A small image captioner, trained from scratch: 40-pixel images.
Rows from block 3 of the image encoder of a small image captioner, named by matrix and row number. Rows with one number within an expert belong to one neuron, the router's apart. Each number is 128 + 32 x the weight over its row's rms, rounded and kept within 0 to 255. All counts start at 0. Numbers have three digits each. After the name is the row's rms in percent of the matrix's.
Before each expert's rows are labels from the 100 images, of 14848, where the router gives the expert most weight on average: "strongest on" is what is common among them. Only what is clearly more common there than usual is listed. The data: regions of photos with short descriptions (Visual Genome). In brackets: how many of the 100, against the usual share in percent.
# router: router (encoder.blocks.3.mlp.router.weight, 32x128, trained with AdamW), inputs 0-127
# up: expert up (encoder.blocks.3.mlp.up, 32x128x128), inputs 0-127
# down: expert down (encoder.blocks.3.mlp.down, 32x128x128, transposed), outputs 0-127

# expert 10
strongest on: text has "blue" (29 vs 5.2)
router.10 099:103136157105133131164142137099087155155175127160127161158157165115148141093077164152164077131102136102088109180169167175098167130132099103108114121077103110091106155102091102095090133144168162120151084122156142131091101081091089101083129150181170170111136184172167092195195197097157092146149129148121084132081157151125108128122170145101162145071072151120090059132102148140117113076158
up.0 108:100100120197096177116075146119137134147173160126149154138148187093121137111177126189152141177111135155162115130216118125163096126112155140111129127139112128089070114159068079131139164168131120163070102118071071119134124135103078188098222123137177144115121064116152163167155169102089107138141107146146123165112122104093128133113173106132052137110139142152145124129075147154089080104089
down.0 097:107127091137096062169166144169114125146120129121107162139154150160148069072120110156150110143132078065121086099089173140134127113144079123088161125128137071183145154085133158137075124108151155105126131090137167127127146164171204090156114130098165122047135137160149103149144119123182096128154128214157118128067101114120156152170184105147113153098120193077141099210110127095167138112142
up.1 113:084153106143100046116106151112168161098122113180119157098141135101161151117150141135161094176091136116064105105102094111147076132115137154136144161131090160174140131120144148125166071086094161086128182124209139137124093130131130162151173172086133097076147136099093130196184164163125160108161135138107099143139112138153149149106136121142089160170086111041100167126102168059167119054142
down.1 105:093106099105173166154169094108066186105112123112103164174131133153123113157108160160164116177099099101163189138138164131071167097115111068177140153139157147129135084118065150228073117156164119137155112093102120144092108148119113167101111147113098103152102104089150076120140078147151097146109158158144153164145185121126162119112103189075079136114131087196100157110092112121142152071120
up.2 089:160109145171088106125145125137147157118093108114117105141172172100080164152130066140101102134153105209098158155137090081077130120187190099172187134089119126128143121120191135140165156094115090105096137058137130137094061155103136164133096124143109094105126131107066114189152138094120164153109154161123085104152088139122098052138153081146160155135079144109207114167091105138161151097159
down.2 088:135135145123078168120191179065069047138096135138133143146151061122116119210163161147103105112124132116120154104159160179115124124140098121114090157163111095124106132173189133153131076119073123143066114150114106107109095107123127169150144087156120119108146179142083138148069151143107122158144074138108152173083112182161176183060099128105154101111162140107086129155085195123113126102095
up.3 108:134122167119158075099130110126156155130151100121095124130093133100101102203162079113123112103133150133045094092117091109127051110124119152137129196101141118090096096168084158093138097181161112149166120110093129108160150101145143106130089141163151158168125201175163103198178160206113123096120112217100182081147162147164146089078112146114127116142138139141062126140119115154154110117118
down.3 113:117137150152155167126118139177094135073094134143104135147123112172110110127055141187153132089170114110182093120137152154074113174124133110164111130118133116149124139160150162105118119111062074180084142192101126115104128060155086105092173073115125171118169106157154126105084062149094184144122136102158125140134035162099129113074144138135191173103179138142133138116155180092100086170114
up.4 105:154097095132155117149134148156109134099138076119167129087158105093146091142112147146110075154149135112146072101151145097213140149128130160070107062197135160108156140161199110078145073130149103106127082100166098107158155153174143123163100115166117149145166193115117128140088163148105168108152126087150154116185076128058170109144116132146097145135091175085069109136099092133119065184103
down.4 103:129100102187082164154143164149155122078106146016123104135060155106127177165087139156130114084151139131139133141150110177136065138113179182114161129154145132095125134079088107114169147094171078138096157131096149144169150101107150129157162169107151161146099093139081114201101127108111174103086111174136136082124137094152121125098169079144156142051124187133091155126174124122141118164166
up.5 104:164160101146146120083168133155086108164113147136104093105113134112121114135135155042154174025106124136171119167111118159123082150143118104173090108107072139182163155148205104089138138149126102176147098136163176123136092130050102094098162118117132111107110151122108144199184077134138158159068215162135110174074121128087105126153162120129109128156148149124123144124149096118095140149170
down.5 100:094183143128111089089088133086164129075092067119139140138132151096176119119095140134139092182143141178111156126137124126115104159164095085070099091120179103207118116130146144105071144180151095149137100163141118128137122139222167151159051155162137099117141130096113122116144226165186134101078136092085099157126174124136110154093130091090192166127085145106101122133136141131122095107149
up.6 106:182172145118102159089067150143104131183152113140111105171108121149139136119151160121104166088174083184138098053062119118066131126142091190129165075132124101127085158116106150112088120147105155121150126130077105085113150102099112181122099175167148107114186057168110150120160108104172120135066183193107213133134126118101141167169129127118113133102122178159136119145106119083161124151101
down.6 100:131124083161195100115181118143149137072095195170106127085180138119154139126087181102126159180160114132088140109146139115139120108073167076113137108102184112090117157142106190067095126113125154135141099164118122183167112129122093080114170085077153063119179138126164091126131179134093132133064166119163126096080142189071134119126132164090163098109164108105136106092193105140144150145146
up.7 095:046134174078150118124169123169140138120087100106116176134077136125119117141094105199165156127145173129133081132127098096167163131171111170110104121081112114112135090088150070124068154071136148156106121128107116096168138090149128120189194131125165191184095092213184167156144150183136107129128129111163142104159153150119124079138095092139087120118163079111071166114144093099149154123111
down.7 100:085108133079149083127103133105116179162143123125139111128122119174089177079134103158154144109136134130089138117123133127167143111119088148063101176163186142138127138104082137151164145169094059180166148079172059175082142112160104102102157143103100122200120185111193156076155139165124133147163084100115077127150105152112177153133156088071152175163107136122085077147135099178157084156131
up.8 083:181091067174136191086160108058162119138079128149134134089098152118065138104035120157162134101122184092093118110103138169112108164154185156188115075154140125105138141110135133136171140166130123173150149139153140155109153116133145145118163078175069077150142123151121137146119125119140154113111154094154058171090109127151163045100107102142183124159074155140154148146120135148077120087100
down.8 077:109097111077103201151137120146135129061104124079135175150206139115101098154122110124121100095191170145092082091134111160084122160090145123068156117066156138128104146164097136108179138151114128153105085115170096116130109169124127178104164155132135175165173080137074094167197150143132135116067076144125119066143151108159120131164105126192147066107130126136116160130153173095103172163161
up.9 101:126158183119095186125111126113106166157064152128096078048074088134126135113148141084149089170153157102157097146157118172115127154110127093119138136108054109132146158106085127195081129149198140143078158115095175132134123119157195144077117100104108055126150111121090175131137163087175119169106111109084142179049194139160094150104109127131142122093151102143120149129144146115127141138186
down.9 100:101107124141126087132122095087147131101153128185107160139130097068116099172107158108134124105158081124103132149115168123124100176114096124105091111114159198101134098147135106099149148093105092118127069143109114131202157163137132148150118122152147127152054202196119136183119147098219115157155144115159129084182088089143177118154209124139119090084110153137142193075090146133145077100086
up.10 110:083195065097060131121142170113116158128109161187140105115121125134120129119097114118130093141164080212197107079101118107154142077115096146168133164136120106112148137102102159069209086162128167153151099075056084101099149090096145150148170101115188118131155114136147087136149140139118102103095162120152174147124128148158120141120153163115115120121147082132150172125128158137221082124079
down.10 112:127173149098086124182122102115173123166105117102130061124118116101140109163122164180114138184126158159171215104128099120094103153099152140130134100092130118138123096108124123150168098121104153162110152086048078080135095147146105147083135124136151055148130178121122146155202158099127117091091178197142139138123102138132066132157107166184117137078128128086153097124178074146043131107118
up.11 105:098108119130141096086143098112173171129102119157154140102159098121089076138061068104107099145141149109071127122124134148095054142141166077178129129163132159174141083136124084116137164114163112112138166110127189078155172126117133075052130128109120093173133166107133109117155117192161179089117177143111105126139137117087117163123203190175090108166132091190083144132150100171140161090101
down.11 100:110113129083150134114105152158135087058127167094107165084113151139140176129085166152173093140081121148108103135157159123068166114163173185118111120100178158146113116103143086136126152107129100087152187125125094093161145171224122166085138151103124103125107186154155168153166125134130126110157161124196080068129142152121146089129031110083138147121098101171167148168119147126120067107097

# expert 3
strongest on: text has "sky" (45 vs 1.9); text has "blue" (26 vs 5.2)
router.3 111:200187171115083089089126070067115099070127114096086117110130114106126083154126101089089165121105128132191189179166163158138180131175139178076161147087077164102141131101080141158121158138170106187164134123121157073105095110104147083095094115096118096141105125117117152091072109161195165153080128119115152087169134131103143130137156155166116171128110088156121143151104116084101109141131
up.0 100:084108140113078120128096151165081139177106099113088151183148179105110167109099151164116176078100166100143125143149203107127126121172166128085137124147152087118148123109108177200189129111150108125149158083133138166145111075105125094136089111080119150100149138085131115086127109171120167157186141138157115132123102161177126194171111100104141123123066147122097214102136067072099125090078
down.0 098:210171175128157133143157103074155084075117157074168118140125117159205110136142168081181062149150137148178130157098124112119132173147110130108146124098106094170136143199149087082136122198129093149124138172136104136132109128154133125155126102158095137137126142096161127202103148068098097094094081075106109160143132127095170090107083083147145107144136130161144115155115115093151045154167
up.1 097:145100112120154105136187136127087051171091102101156155111178120110140121134112164117145097126142197160121093142087169140113128120109133098097172118131130100141139109145187139120166155168152182182089109120169105121123113151083099158114095121132141148097156100141126181118080045071098162082069176154138102113162098086137081192144129129106150078151128124053138131160151168182084099189102
down.1 096:119104127085134119120094094114183146141132153101134139104149127134149144116145102139112202111143102130130096186159052131124131166086157150075058144097121121073115153112150054155097125134146114161118114127194121092109115150153121123140098136081182176151166180101110129110218147151103111115057087099134137093127171162125104150149101083157129149208136125202155083106162122099079136118186
up.2 093:062170179100212143155129050098079130115120150133123122043106108189134119141148144123105082150184147139163116114177140169168122093167058141159093089106131146123139147092131125117100186095138152121113094123126143102144122095154111144153065105074118181131194142183193101104155147088143088123163105114105102111167110164118184109111135110139166090112116127172152112091133098171147143096134
down.2 087:097093094165141170187058114195170117065172126135084100133166148159137169158090141139136117171135116086088127097201138128153114182126200043113115088119170168066130114121150181149123106129112113134075097116196123101126141151145131168109151162192102153070097111087118120112159145128101160120105131115155112166088126141143133100144120141124139151090125133110122145068122078118149077094080
up.3 098:176100147207101088141107127150116144118080092171162098126173161136098141147140076171140148063125150150143120119157139127121135059164133146134174157130155153158153158130167168167145123096115144135102074085126108096146144115106118112084093078171133197173112129118146137115129146106078133178113119129087048082095132118098137139142099109081139116084153099107171148106219088194121058120171
down.3 098:163125169149123092149124116095171083141139193095113106168072123079144072117134171080106134156136176094216138132144098132192098183122110159091131150114095121139060108098151129132101110115177118076120112149138145124127115113169182183144143181143164111149130102173126089143141120143136154103124160093101070092113114075119125096111124075164105153127113182133147084117070102070070141199131
up.4 100:109135140073161170161105120112092165130126166143095156103149185161083110117181125111189119198127173167138067117124192045090137175139133114094151132115085107145222150133130148074175128154108086075116137096134164120116133122099078090140037143092112097143128102114135126080141149171134096148143107165134099192143097153146130134128114107130132117150100150113149099090093165147149190105112
down.4 096:075111090149114200079132101116184159161118160148136146128109156111114152111126171046124111134136108124130140169176126149170143118124117144149094182141178157168087171115124100188095097148102156163129111177083118106148097120148109109175192133075150170067036090086098155162116110088124138086121157068125142117142116129178089112096109109128123095136200130124117131179160090123126090178146
up.5 096:153136111125177147149152136153129051103077163085089151067097104102147088145112147085117118146155150121078124124091122161081122133173089178120110106110091162099118085156151107179209077113125140112218141157149138148133101103098139115138133135079154160163083125143178157106126154123161072118069107144155156227098131167158142118109165160085134049132128134135115084143099125117160131119164
down.5 102:097112093126082181118179155129167127094143152132075138087113165150123139159149109171180167143170141112144147155143102098098151105105148113137110140209097164100167120091026095164114106135144166149182132121141103061132071152147143097095138155153092118123143126085131128141099066164117117107140120132192136181078114110165125166107130092037118156154116150116109142169108108079164149088188
up.6 090:121118123125099167113148079112160112054096090132114178079111107144113090166158127037133134135107133089090078164122133104110164134095120187155116108136138134140162118132156122141094051107105127142156114158137134133130158130158096106116137133050074148210100103159118105169113159160124135144127130255148119112133169153100138157087091105146124133151181145132127135072063110117151110142152
down.6 090:140116128152159078155081176079088115152196123128126097148120170143134143083135137124170086166189095079159161185114147149130099192142109088131161096172145095163112089157150101132111166137140152134161165126084117139138104122062090115143154114160128125124102154054166083128042081151206074171131105144139153135109090171094126114162089102096159162127112087129083164114112124121142148140068
up.7 104:110154164145152112138107120149112139133115185086119179184142133151103102182090174084151102143176149138130117072131141141104145141094081152116086103168145156122102074066114108089123089052100074170055120160105144088104143129144183109104128155124164154123147156096189078204122186143105087079151155078174146138133151140152126167098127138132117166126098111094177182101165131083123140120087
down.7 110:153169124161112162145102088159092135123116058123183090143146091099163132113078145124136188088123062091121117149184117126146087143120144134147125188120112124145180075152113184113176148089090118108138103133180090166159126069048147104169096090130117139147152119071057117165111166114166115120089211097195101146077112148129131153100131120172107095133099117161179140128108150118108151134120
up.8 098:085135130091141161152117090131164092051143149199084141136120158113104125148127133113134076080109096159070069111120105162088134087139184204199167114128089093188161086148172130151123128126145165097141088113088131131111151084148132117142120115119190038176115123133147089165119141157104171080141173146142121117092088145121166140131124098101130106159134112101124097192147137156183166129173
down.8 106:109110089151131123173138091151177179122082163157091114146097120099142211124142093204103109151112156126085147079092088127137105158148145119160133112115150111129142138132159169126125104107132188194105101084135120146088116122131168138141128098146089106075135117166124174136069104121200152090142195058134074077203149158098141114142112129089150122088130167138155083135134089176176153155076
up.9 090:121109105116122175104121122144106185180145124124101091123164139100146157062142075160118156151143098094129090175175091127076144136100108152156148182168051085045098143138156116150119188140141164090118078124139098119116069156158116107176133114125028112104159129151126135167089098185135121166156135127121151146079119150173098103153154075125177100115158130183145095118124146111172079157100
down.9 083:114124159146142142145143146159063135173093155113122130137109114155100120167094158097094118119068144178171111080104124133183140152117107107193133120085169167197114162114164099140141014119147131108095119127116138163115190092196077151164167162135150191128171140126188106124105147057115114088066108111121156108125122145106113113174115133150090147109116110147114137172080124088114090118069
up.10 106:177110093148105134141138096150162168081178117116112212166153106122132108189138164104139128120114073125114105113138081167092203065139107117103136147156103079149116152134161171081142152162151188110153125120175083087091148130092174103139163135123146164114083134086118143140138122072124079122118127062143125120110147096160113192167119131160093157025153101143117166163117153086147106077150
down.10 107:117134143100168096103133127084165134131077117156110085082082121164106166085056098204161085183136146146144149130047165087110080141160107157165164180146117203133170194117130119148121107093080117165130145130124195164082136109079103155114100095120142136131181101083138113070160134111096107138121147134126152139142100180121174087130153109108125118089180109141160144130112113111132171191099
up.11 108:119120179167057069076137137136077158092076161165131179118139160097116172144116148137157110148154171209142078157157124153132130118135082134177058164094148177090108144139179093037204122101130108117118176128114171166113140130142122153160089154170122150115096117112126144090115097170066147103110134117121147109162102097151112066119128129107187123087107133133129111105131138063135148116165
down.11 106:137142153088052113177132102126145146166142135143139148162056155117113130145145050198154102052141126087114121134158144101156119160176125108121170172172101093084158109161158153127103079129170150104135161146166182107095115128156116149148094116107141107069157153142133096119055104127138089182139061133072142178137145084115176155175132120156097146084124092151132134199123090124171136098117

# expert 24
strongest on: text has "black" (29 vs 7.4)
router.24 091:085066178167185182098139153124188132126160065112180094104115101090161132156146102107108103141148163066070089146137146151135157135152116197105107152108165114162111120119142136160145112163095085068086184128130156094140180162121167112105121119153111145123089141108144115193135121159148146064171075073095121147146105164083123092117161133156160092150155140167114191163102167134125129085085
up.2 104:033115157094105120105164148200140129128117177101127134155132129177116155140076096158107093054146151142103172100119141104120146124166147134092131115068077103100154155075123107156137177102114088154143093154140130112099095115154171063117110155141120153128136174133175174109132153109167094217128103154154086140101136136136208086106194092125127146180139097106100148087155073127092152099107
down.2 097:154164070191130123166099148140137076102141107104105124110125131100147120109123111131174132183197174110114108114094073117145072150140103141137137100105139102119189137150178165072168133144049157050078152158169149128140123123108121195128063109143102175123111121188159103067144127089095154146180140128176136107110128150129066104162127111175132148117091093190122077125128152114095143176146
up.3 094:135108095145124094132116142141076101113127122132189096162101106146160171162178163151161166183139195152121140121162105124073086095135083161075122099148089135102134151120141137099177082176127134134143077119145142126108130081184064073065150162152118135179100127141125104130103069113151173167112169124164092083154122084145109140092199222113150128149141151125192152111104082116133099114106
down.3 093:131083112071136144137098144085193108111111200125137104090118131116147109152054065097163089182086117155095127132100134100130131145125094166139123120109147140114129185124107138149113091078203135153089185123146155119125130163173179114147152106116134090071132132186144102146145103213172158086079130121154124086109156178142132158140142091134082101103095136191079059163118128146111150129182
up.4 106:187137171067167136117110065070122089077127131149111091115100104150099128130120163081073097113095186169127216138089135125117106155160117123128095117188099164081148105138119112157135140141175093082108185101158155189115111189112132104127148155118154129129061138140129096133062122174165162127109136080100159163177184169140174127092101085156124158145131093116137140057109138109122135111123
down.4 109:171210111131077112156161169141125170175093116088158078127155114111095145120111106146138116150107121066169157105150105144146161095148106104084156104066183151140107173095120161101125168086089114145130145150106175128142181170150155072142126097089164119130078063116101132124120087137136118099119173088137154116089097108075134188130153152158136099157137132123167026145146116098058166155153
up.5 106:047164126141147151052107153099091131106104082161147126144174110109107125119108082164120158098125161099141175132108138084135104102133149100095076088089051149143137170166114070128093156148141154104142131169147130178055157144166176157129135175086142154135120129188151145091138156128107157128175052113099145143197108124086121091129122166120051137200113094129108124121114114172120155157149
down.5 102:182179137139148110067118174113126116119107165146160109104093118155142114063163104083158118110122134142141142109084139136141171157110137144124174122069153124068124117164126145139088156061171118164114176162166105158137096134133140093134132092135118072074176141123157110098124140104106049187081173167138174148113148072118063112131087104165168157129124132134131196180115203141093102077101
up.6 110:104121131072092139136115121132128081109214116114198118130119113159119130142177116122097174131115108145155170078151133095157151135125118184130109120105091160152137131071110109107093164154187116118110120128135165144088136097184128103172121145093102074116150037136133162091106085157093135122103155069165143113149153183126092174149115082216132119178113185095153179093172078102111076126127
down.6 114:141187202211147186126128111116131119138116112116123106129164149135083117173094117102078171099105145086162182118050069154151130135141142145120130082118106083128064144112143074217084154169133123144081087112143134029147143153170121118133126161114105159142067110113124137101122147123146153101151097090106114158160123119106126155134050127182169119148153108161130161095124139126090150114165
up.7 097:161159162166122147167113131137068187143134133085227147137108150127154068100119202142127078091133181116150085131092172120084137167109079135129124059134125151100105148134131087048125114130136111132141144121127091157119142096150079169141113133133133091119090156149067072125074105131175143132169174184139124102122146099131169113176110125124144112137107185147115143189076140135136058154085
down.7 088:120130116118115093204128126156158064119115102153149101146142128138139146084104119149093148160175128098096167131130119106160108122069210157130082138068109159169124173125112123196141095141170155144083125121102133151125094128141145074178159150104095114146123148078101074136124172151171166158074162179108074171115138194194108101092093157125132098077112109167119066076140173166138144124106
up.8 114:161185131133147105131087126122099150089156162086104167090051122134112171089129115100092135149132134161180166158157104072093056115176141199152112144136092159110119158133085115113094145146133097051145068127126192089132176110158128199143133205127173186139121098133094163112124142192076189110125135063146150094150132117103088139131128135101124133121168101111123151120129176132128122110096
down.8 107:199123202144196093116164075109122153150109095102104112142128126121111128143102109072146070091096087066119130129141139139139172149135113191162149148143100067120094178127117120130054150097160082117135129167157147132138114115175150121126100135090155117181084148185069110108123131120121100095150102172105094093122132138177081155161173109137104178194078183152124180138078099171105122121115
up.9 094:129132136136153090134124138092129145102112150083104179113145167089146086112049136171154117095084165100168154146094177139106139160161150125096148070094131194133168083202131130161093135149149141062098140135069132161051111193170153172127132163164124098135084183073116149131104101106099081130148150101159090144153080169165145128142122172114137161071115118168116111112133099083137098129179
down.9 098:092187111202078135120140177188212171128129142096132114123128164123111160097196115171142172116135116129085140109131118179155134163072148149060145123150124116135169086074139073128114123103143134156094072151129166068122103148076150090095138161137160143093114149165119111160184155066110128070070145115135105118126109159148121101162089096135119107161093081135189153125114154109173107163120
up.10 095:121181071076159124116111152136140128144141177182168123162168132141095162134097174081156145209116099115097166116142087168149143129087146152130206095056148156158166146157110170119179093171118129086114120098113088142115158176073127132097152069136077094126182128175113145128124137114159120094167073128135122139152118104139095064129110130107125145111133143119052148101169105149098129067190
down.10 102:122093090117154148122125165071157099062136134109155116101086130104165122088118167110128106155147128109121181138158116101105100112174160129115108145129130150074170110090148125136126118102163090126168159199118143096091134123140139181151136076139167156111103107120097202049150102134184074153166153070132146140116176145109123158137183167184139116058120151045117175153116182155117065133172
up.11 096:091114167118117114125131146150122150192125079104127077125083152112193115099130134121175095104158191097172129149157161102122150082100134130127139130131066162163138155141107043142111156102130118104132126096137151148134088110095136136097153087171136107147151099121161171154143135090176149117165099128109109119193224148110178086185060110063070116116104092065100150119187106115148174123141
down.11 099:151130127117101145047127120117159096105119044169105108076174219160153105096113082104151119169137148134094099170157107139184161127128107154109151128119105189121119098169098129083071125178134164094111125157182116169076075107088103129154134162131114136090139116125188108126124115103083127148201163148074134143122149095181108171139089096084106105141175127131159124156101177166130104167147
up.12 093:086087163150116130130131118143105107178100115106122151162173109169156115114115125118216093159153132098126115115118157158145131104113122064133177154162152144106150109074097064159164104128132068112088145184089145202151123090142146104105165185139138132063115084162114145236147174125137117103147107137107174122129128139148114132125083151145097057133059104164166114057091133145152109106127
down.12 103:121166101119137128107169105151073171150142090141121122157165142101133107139115187152110150135129170136164160101107093120081152098110194167142128128089160138193120140084125118121083156164134127103116133104183104091144109149080139093112155043138149095120148100112144067156135101130100143113214049030133121127044150122149100150121108144131145112203178093123136116166140143170146168120092
up.13 098:121168143111126131162146114158156132159151126105167121151094162135066149122089115170184169059136042144111134122126073151137182076118173146107077106134106099130123172156081193126114142116135107095098141111082152100155134156187114136141127106140120143047131115095181149111116126118102097080121160109155139115186102164123067141100115124083140167158098142096085181142180085148154105198069
down.13 101:142138096129179104119066101135128124118147134179114131103114102185172117156162158126102125174149182098160131156131122098128051137125091150101163105103159151116132107066098166127108135128152139147090141110141137105173136121095142156152115204141084058151074184225083140121194150125140084100139087105126190155137158068151056106112119142171095118127149167140120096079131150074119099098111

# expert 17
strongest on: text has "green" (36 vs 4.3)
router.17 103:107068163167129148165154149124158113148103135105092171135137084080143112128095154155169070158183148136105120135169159151160186118108067169139153133135167143160115123124146097101105105167084166122080116145127116142085130103134166083056166110139187092072096134088172134153136191086134105114154160124104109195077081160125132104141115131168106120137172061139185135120111147103182159069080
up.2 089:087125170105113190210131127123122141116128141188130118096108194097113095098123071092120124091093122144107140096116164152172103137133078135140113095074142122124126138090179173117157170102101136149151135145120041193153103095103184181131113184177107077169085103146138172077159118101106114117153154080155121066117145088134132121146112135159144125104108128137158152067147123115050127163182
down.2 088:126096131162164179106130165099158119120053138126099107124180097153174161087170136100109111084118131103145203134128079039134147040214144100147140183121113154097116117125178142096156120087192112090131102066129135114121124150100132127158146154148125141135149163146107123127115190107094136148122138117090162125169124102084066119101195100085150137143082169089129180122142102107147155106154
up.3 096:117147156117215125144169111156154150115141161099081077165133171132103104128065191111158096139121077131140149078087117127159095117102109165116116105113202121136107102138141094154126106141163140110186167145086155137166163128119156168182127087160174076154103177123159094149058128092097125142105105157116136131158168118163160119069158131105061128136115143101046124083130081152171070118113
down.3 094:121098125067085122131139135108157164162146129154184099067132131129171142077128098135082182095118147153129145114186121130139120082118120123108138133088088185078129133150147114101126158131095171084130152146176111099130165100087127110099172125108115105187104094092135163080199147106191086076179158089163116168133103176081088144131124168154224071128143125151098060124116101156129120094130
up.4 105:092110170055110111125171159111127167122152152110118156139080157113125062152130135157162083101110051075172133112130094080140094116196111105143141149161148169112142134118144139155091205089147128084129220070146072158101183145121128135070140123159116135104126107101174129166102172168141120143182098114081156129097140113148182106080108159139148139054106111103090127150125131150113158159150
down.4 104:147116127133144077169156101125162127052133170057131103079140163104117159148136124128110135087105096117107084162101177136113123106128090178142090081177151162080118133140141159113091129132097160129118114133110099149175042193124105125199058188124132091119142163169162171130123174106133170085180103186076087158133148104090087138182077137096137121141166101140109105136160106103148125117160
up.5 106:139113181123179135133092108185049081171165089063173129161115072083112113131154081130099130105125117096165174154102103124128139145127175094154103102106161162118127163185113133116123174145154162130131102132113120093123107116070085183146088148079139086118139095119150147173134175153124109108105127191040130098136101124135190150153096145088137139139128228150103093109180123117130162111147
down.5 111:162130108171088188168132144106116153099124163124101103102184114097150170179135151111071169155154074065079116104159136159154078105105114113135108097101136122171154144117040096114175157101120110193171108112138089139102171138154141144205152090148051082151133111128131108035106155161119135119118207091151086175154140127160106144158156124107103147149124125151108156130129137101098100142123
up.6 104:139098179118128169114113163118128107182094132192133150131134094130132090123138133151178084178127124133132094097122094129137104123175077187123079154183140132086137132134127095120150132114104128102138120147082077122135155125167106142157074159145141166151171087138104165075157144144062178101132072155127156150139147170118125203141133163137123157024072113094167170082094105055096146089085
down.6 096:150157124155161142128124103185120112060150135113137104133149082175111113135226191114099062153088163119132095108091136138131151093131155112091111100112124083147140130130100155172052096132124164123087153178102127182173151118103074135145175100085093139095127098072128136158105196165188122177100106096116157194105148096081171102151169120152110100141145089097138156090148115159112147095108
up.7 103:117179161049179160152076183143186097103062153091136094104111116124168140167096128108135130100111087151146108119098185188126174138079117183117152084146103181131108105139166087124102125104142167113122103109182119138159152142149100128132184110090128086177140077130128125133140027188122140175122129115106115142159146060169174137085093128167129101143167129086130143108109107145113146082132
down.7 107:183095120141118130133173200134134174102122121162153116137091098164136079169123095116169162170114130132180183107132079147166196058159193141088137134139174123151129134214077192096135110100161100146071106174132137098183105119107141047137175108126156099109097153109109114122096099117128094158113100128144084115157121147079113138143111120087069114144085119154141087163125141169125086102123
up.8 116:080093175118076111094175119113154094124118114153189188113051162123163162151146132168143094105111130111146116177118116096073090075109181098124090123148123149128118142140144185123115139082200120133114121095094173100179161126128170125145126099140121142137132210128159109182145221150133157095147105101128129109101154118106167136137167120138096074147107093153166087057116092081122080152095
down.8 100:137097116107118063186174066136054121138040154138099204085160107198101075114100089171111153117189143086108121177139123138156169142060152175140109082179106165143076131152104159143103104109100186102156087154145137135174138147103117143081159164097109168144146159115098128128147124128144171117151122142148144138138146156091146122173097173127167145138165103146125100121081164137090097138114
up.9 101:116204106103139162105154143129172077139125105115116097138147108131149145159145184150128108058143146137050123156155150144134095129123144129108170129139139176101155058119187143125129168094082126084105153156149131070079168082147147064180159151125117199116168116141103152131081160124100184154077067142160110119131108084130108115158117084105141108109142094120183134173102072115161099082191
down.9 101:149115085165160139074142137117149090116157103114140172125126156111105126123148126115120073150125135138173081066089153125139110146088062143139132116190113057148177133134131169108107162143181135136193116146120118140116085140151120095142093120053138136184103119190170119120149124085175136084105068119108134139164090183102174189166114082152121136107058143110151121169057148081112178170100
up.10 103:183188118085044122043131031122140172104087124129161109176156122162155136117078148137153173185076150238133138170095126152089131099213143137123148158148093096122132095138154153096128116154102146098124110124087129113124158086141188145126117153121088140148125134075115096105132180130144098161117102136131146087068103127156114140133115131129120137100141105138155169136099100100155107175135
down.10 103:120162139090162144116131124177142080105095107179106156171206179116141114072142178110078130074118062133145167105182118124124144143183119123151145111118085138091072157087121110148120164097132132145081104197122090113124128065159115102155141108120178119190093096110073201168065142137144104156120132134069101120194177123140162103156148099138142148100151122150160114131095107143098157177127
up.11 099:150142146109085170107134100130119079143149136201134166169121135095113098180165087129144168158097131077175059164127130119131107106133145110130115127197116115158104143164122125090078150124129128167145164073158074123110157146111070194078163126089179180142156156096160130084111140117114128083186123169100181121072161170115135072103122147082158067086122120101143190151115135120134110068111
down.11 102:054143139153079144134135085202125062134119144111079138174105176144150119125091138082138047144093126127119116116090168167106149110155125124130092098138114124100119178169108112075111127082102145196102095153097092162099096113195074148115088103141103172146136185107118108180076150184117113121091110181097173138135151112131118139168125119109106186117090152168156178179134111166139165097143
up.12 095:176118154100106131121128137128115158156127182132050075135132089130142137126151071181119095062123125125144121110092111155131096155091173083181171114141130102081090106075110184126140113190106097121145153168139048117086180117124169136128112153057192179154166142133132156101163116140111100069145113165152187105167130065163143098172137114130094174117187140108126130104078163120149143132123
down.12 103:151157143107084165191140127159118123119110148215129120151117113099110105109128086149202121156139062095140081116078140113096105115100112185151097148144083181171134111165124146119180117175097134171074170109135102128139109126141079092121095159086106092107142176134093204145110111140098148190154173160188163143137113043171093144110095103158137129090119107093133149153085068150113123132144
up.13 105:107138139154200118114072127085125075139096159121201147063194097130178138123106122145137131069076109142132078108138044149117063142154191195135138148167162142138141118164101141139097130106138095104086151108133095114148157166078110104119101102149116142107109137120132176112174136057167200139159115169103178127085143109151116174164137134120115140184095160132110165115159116097124119103078
down.13 106:115142145136031141188200149135088202143091088120086095115102109142128102128165145081089088103156099110104172141073131099155162101104120102188118154081168137123121145098108110135154158113116193097129159110147136163145167157156177121134137090215102061167121113160095083156090188145124104103118074104150155082152103143149130106146142124132133099200145112109126128145145138131165099151077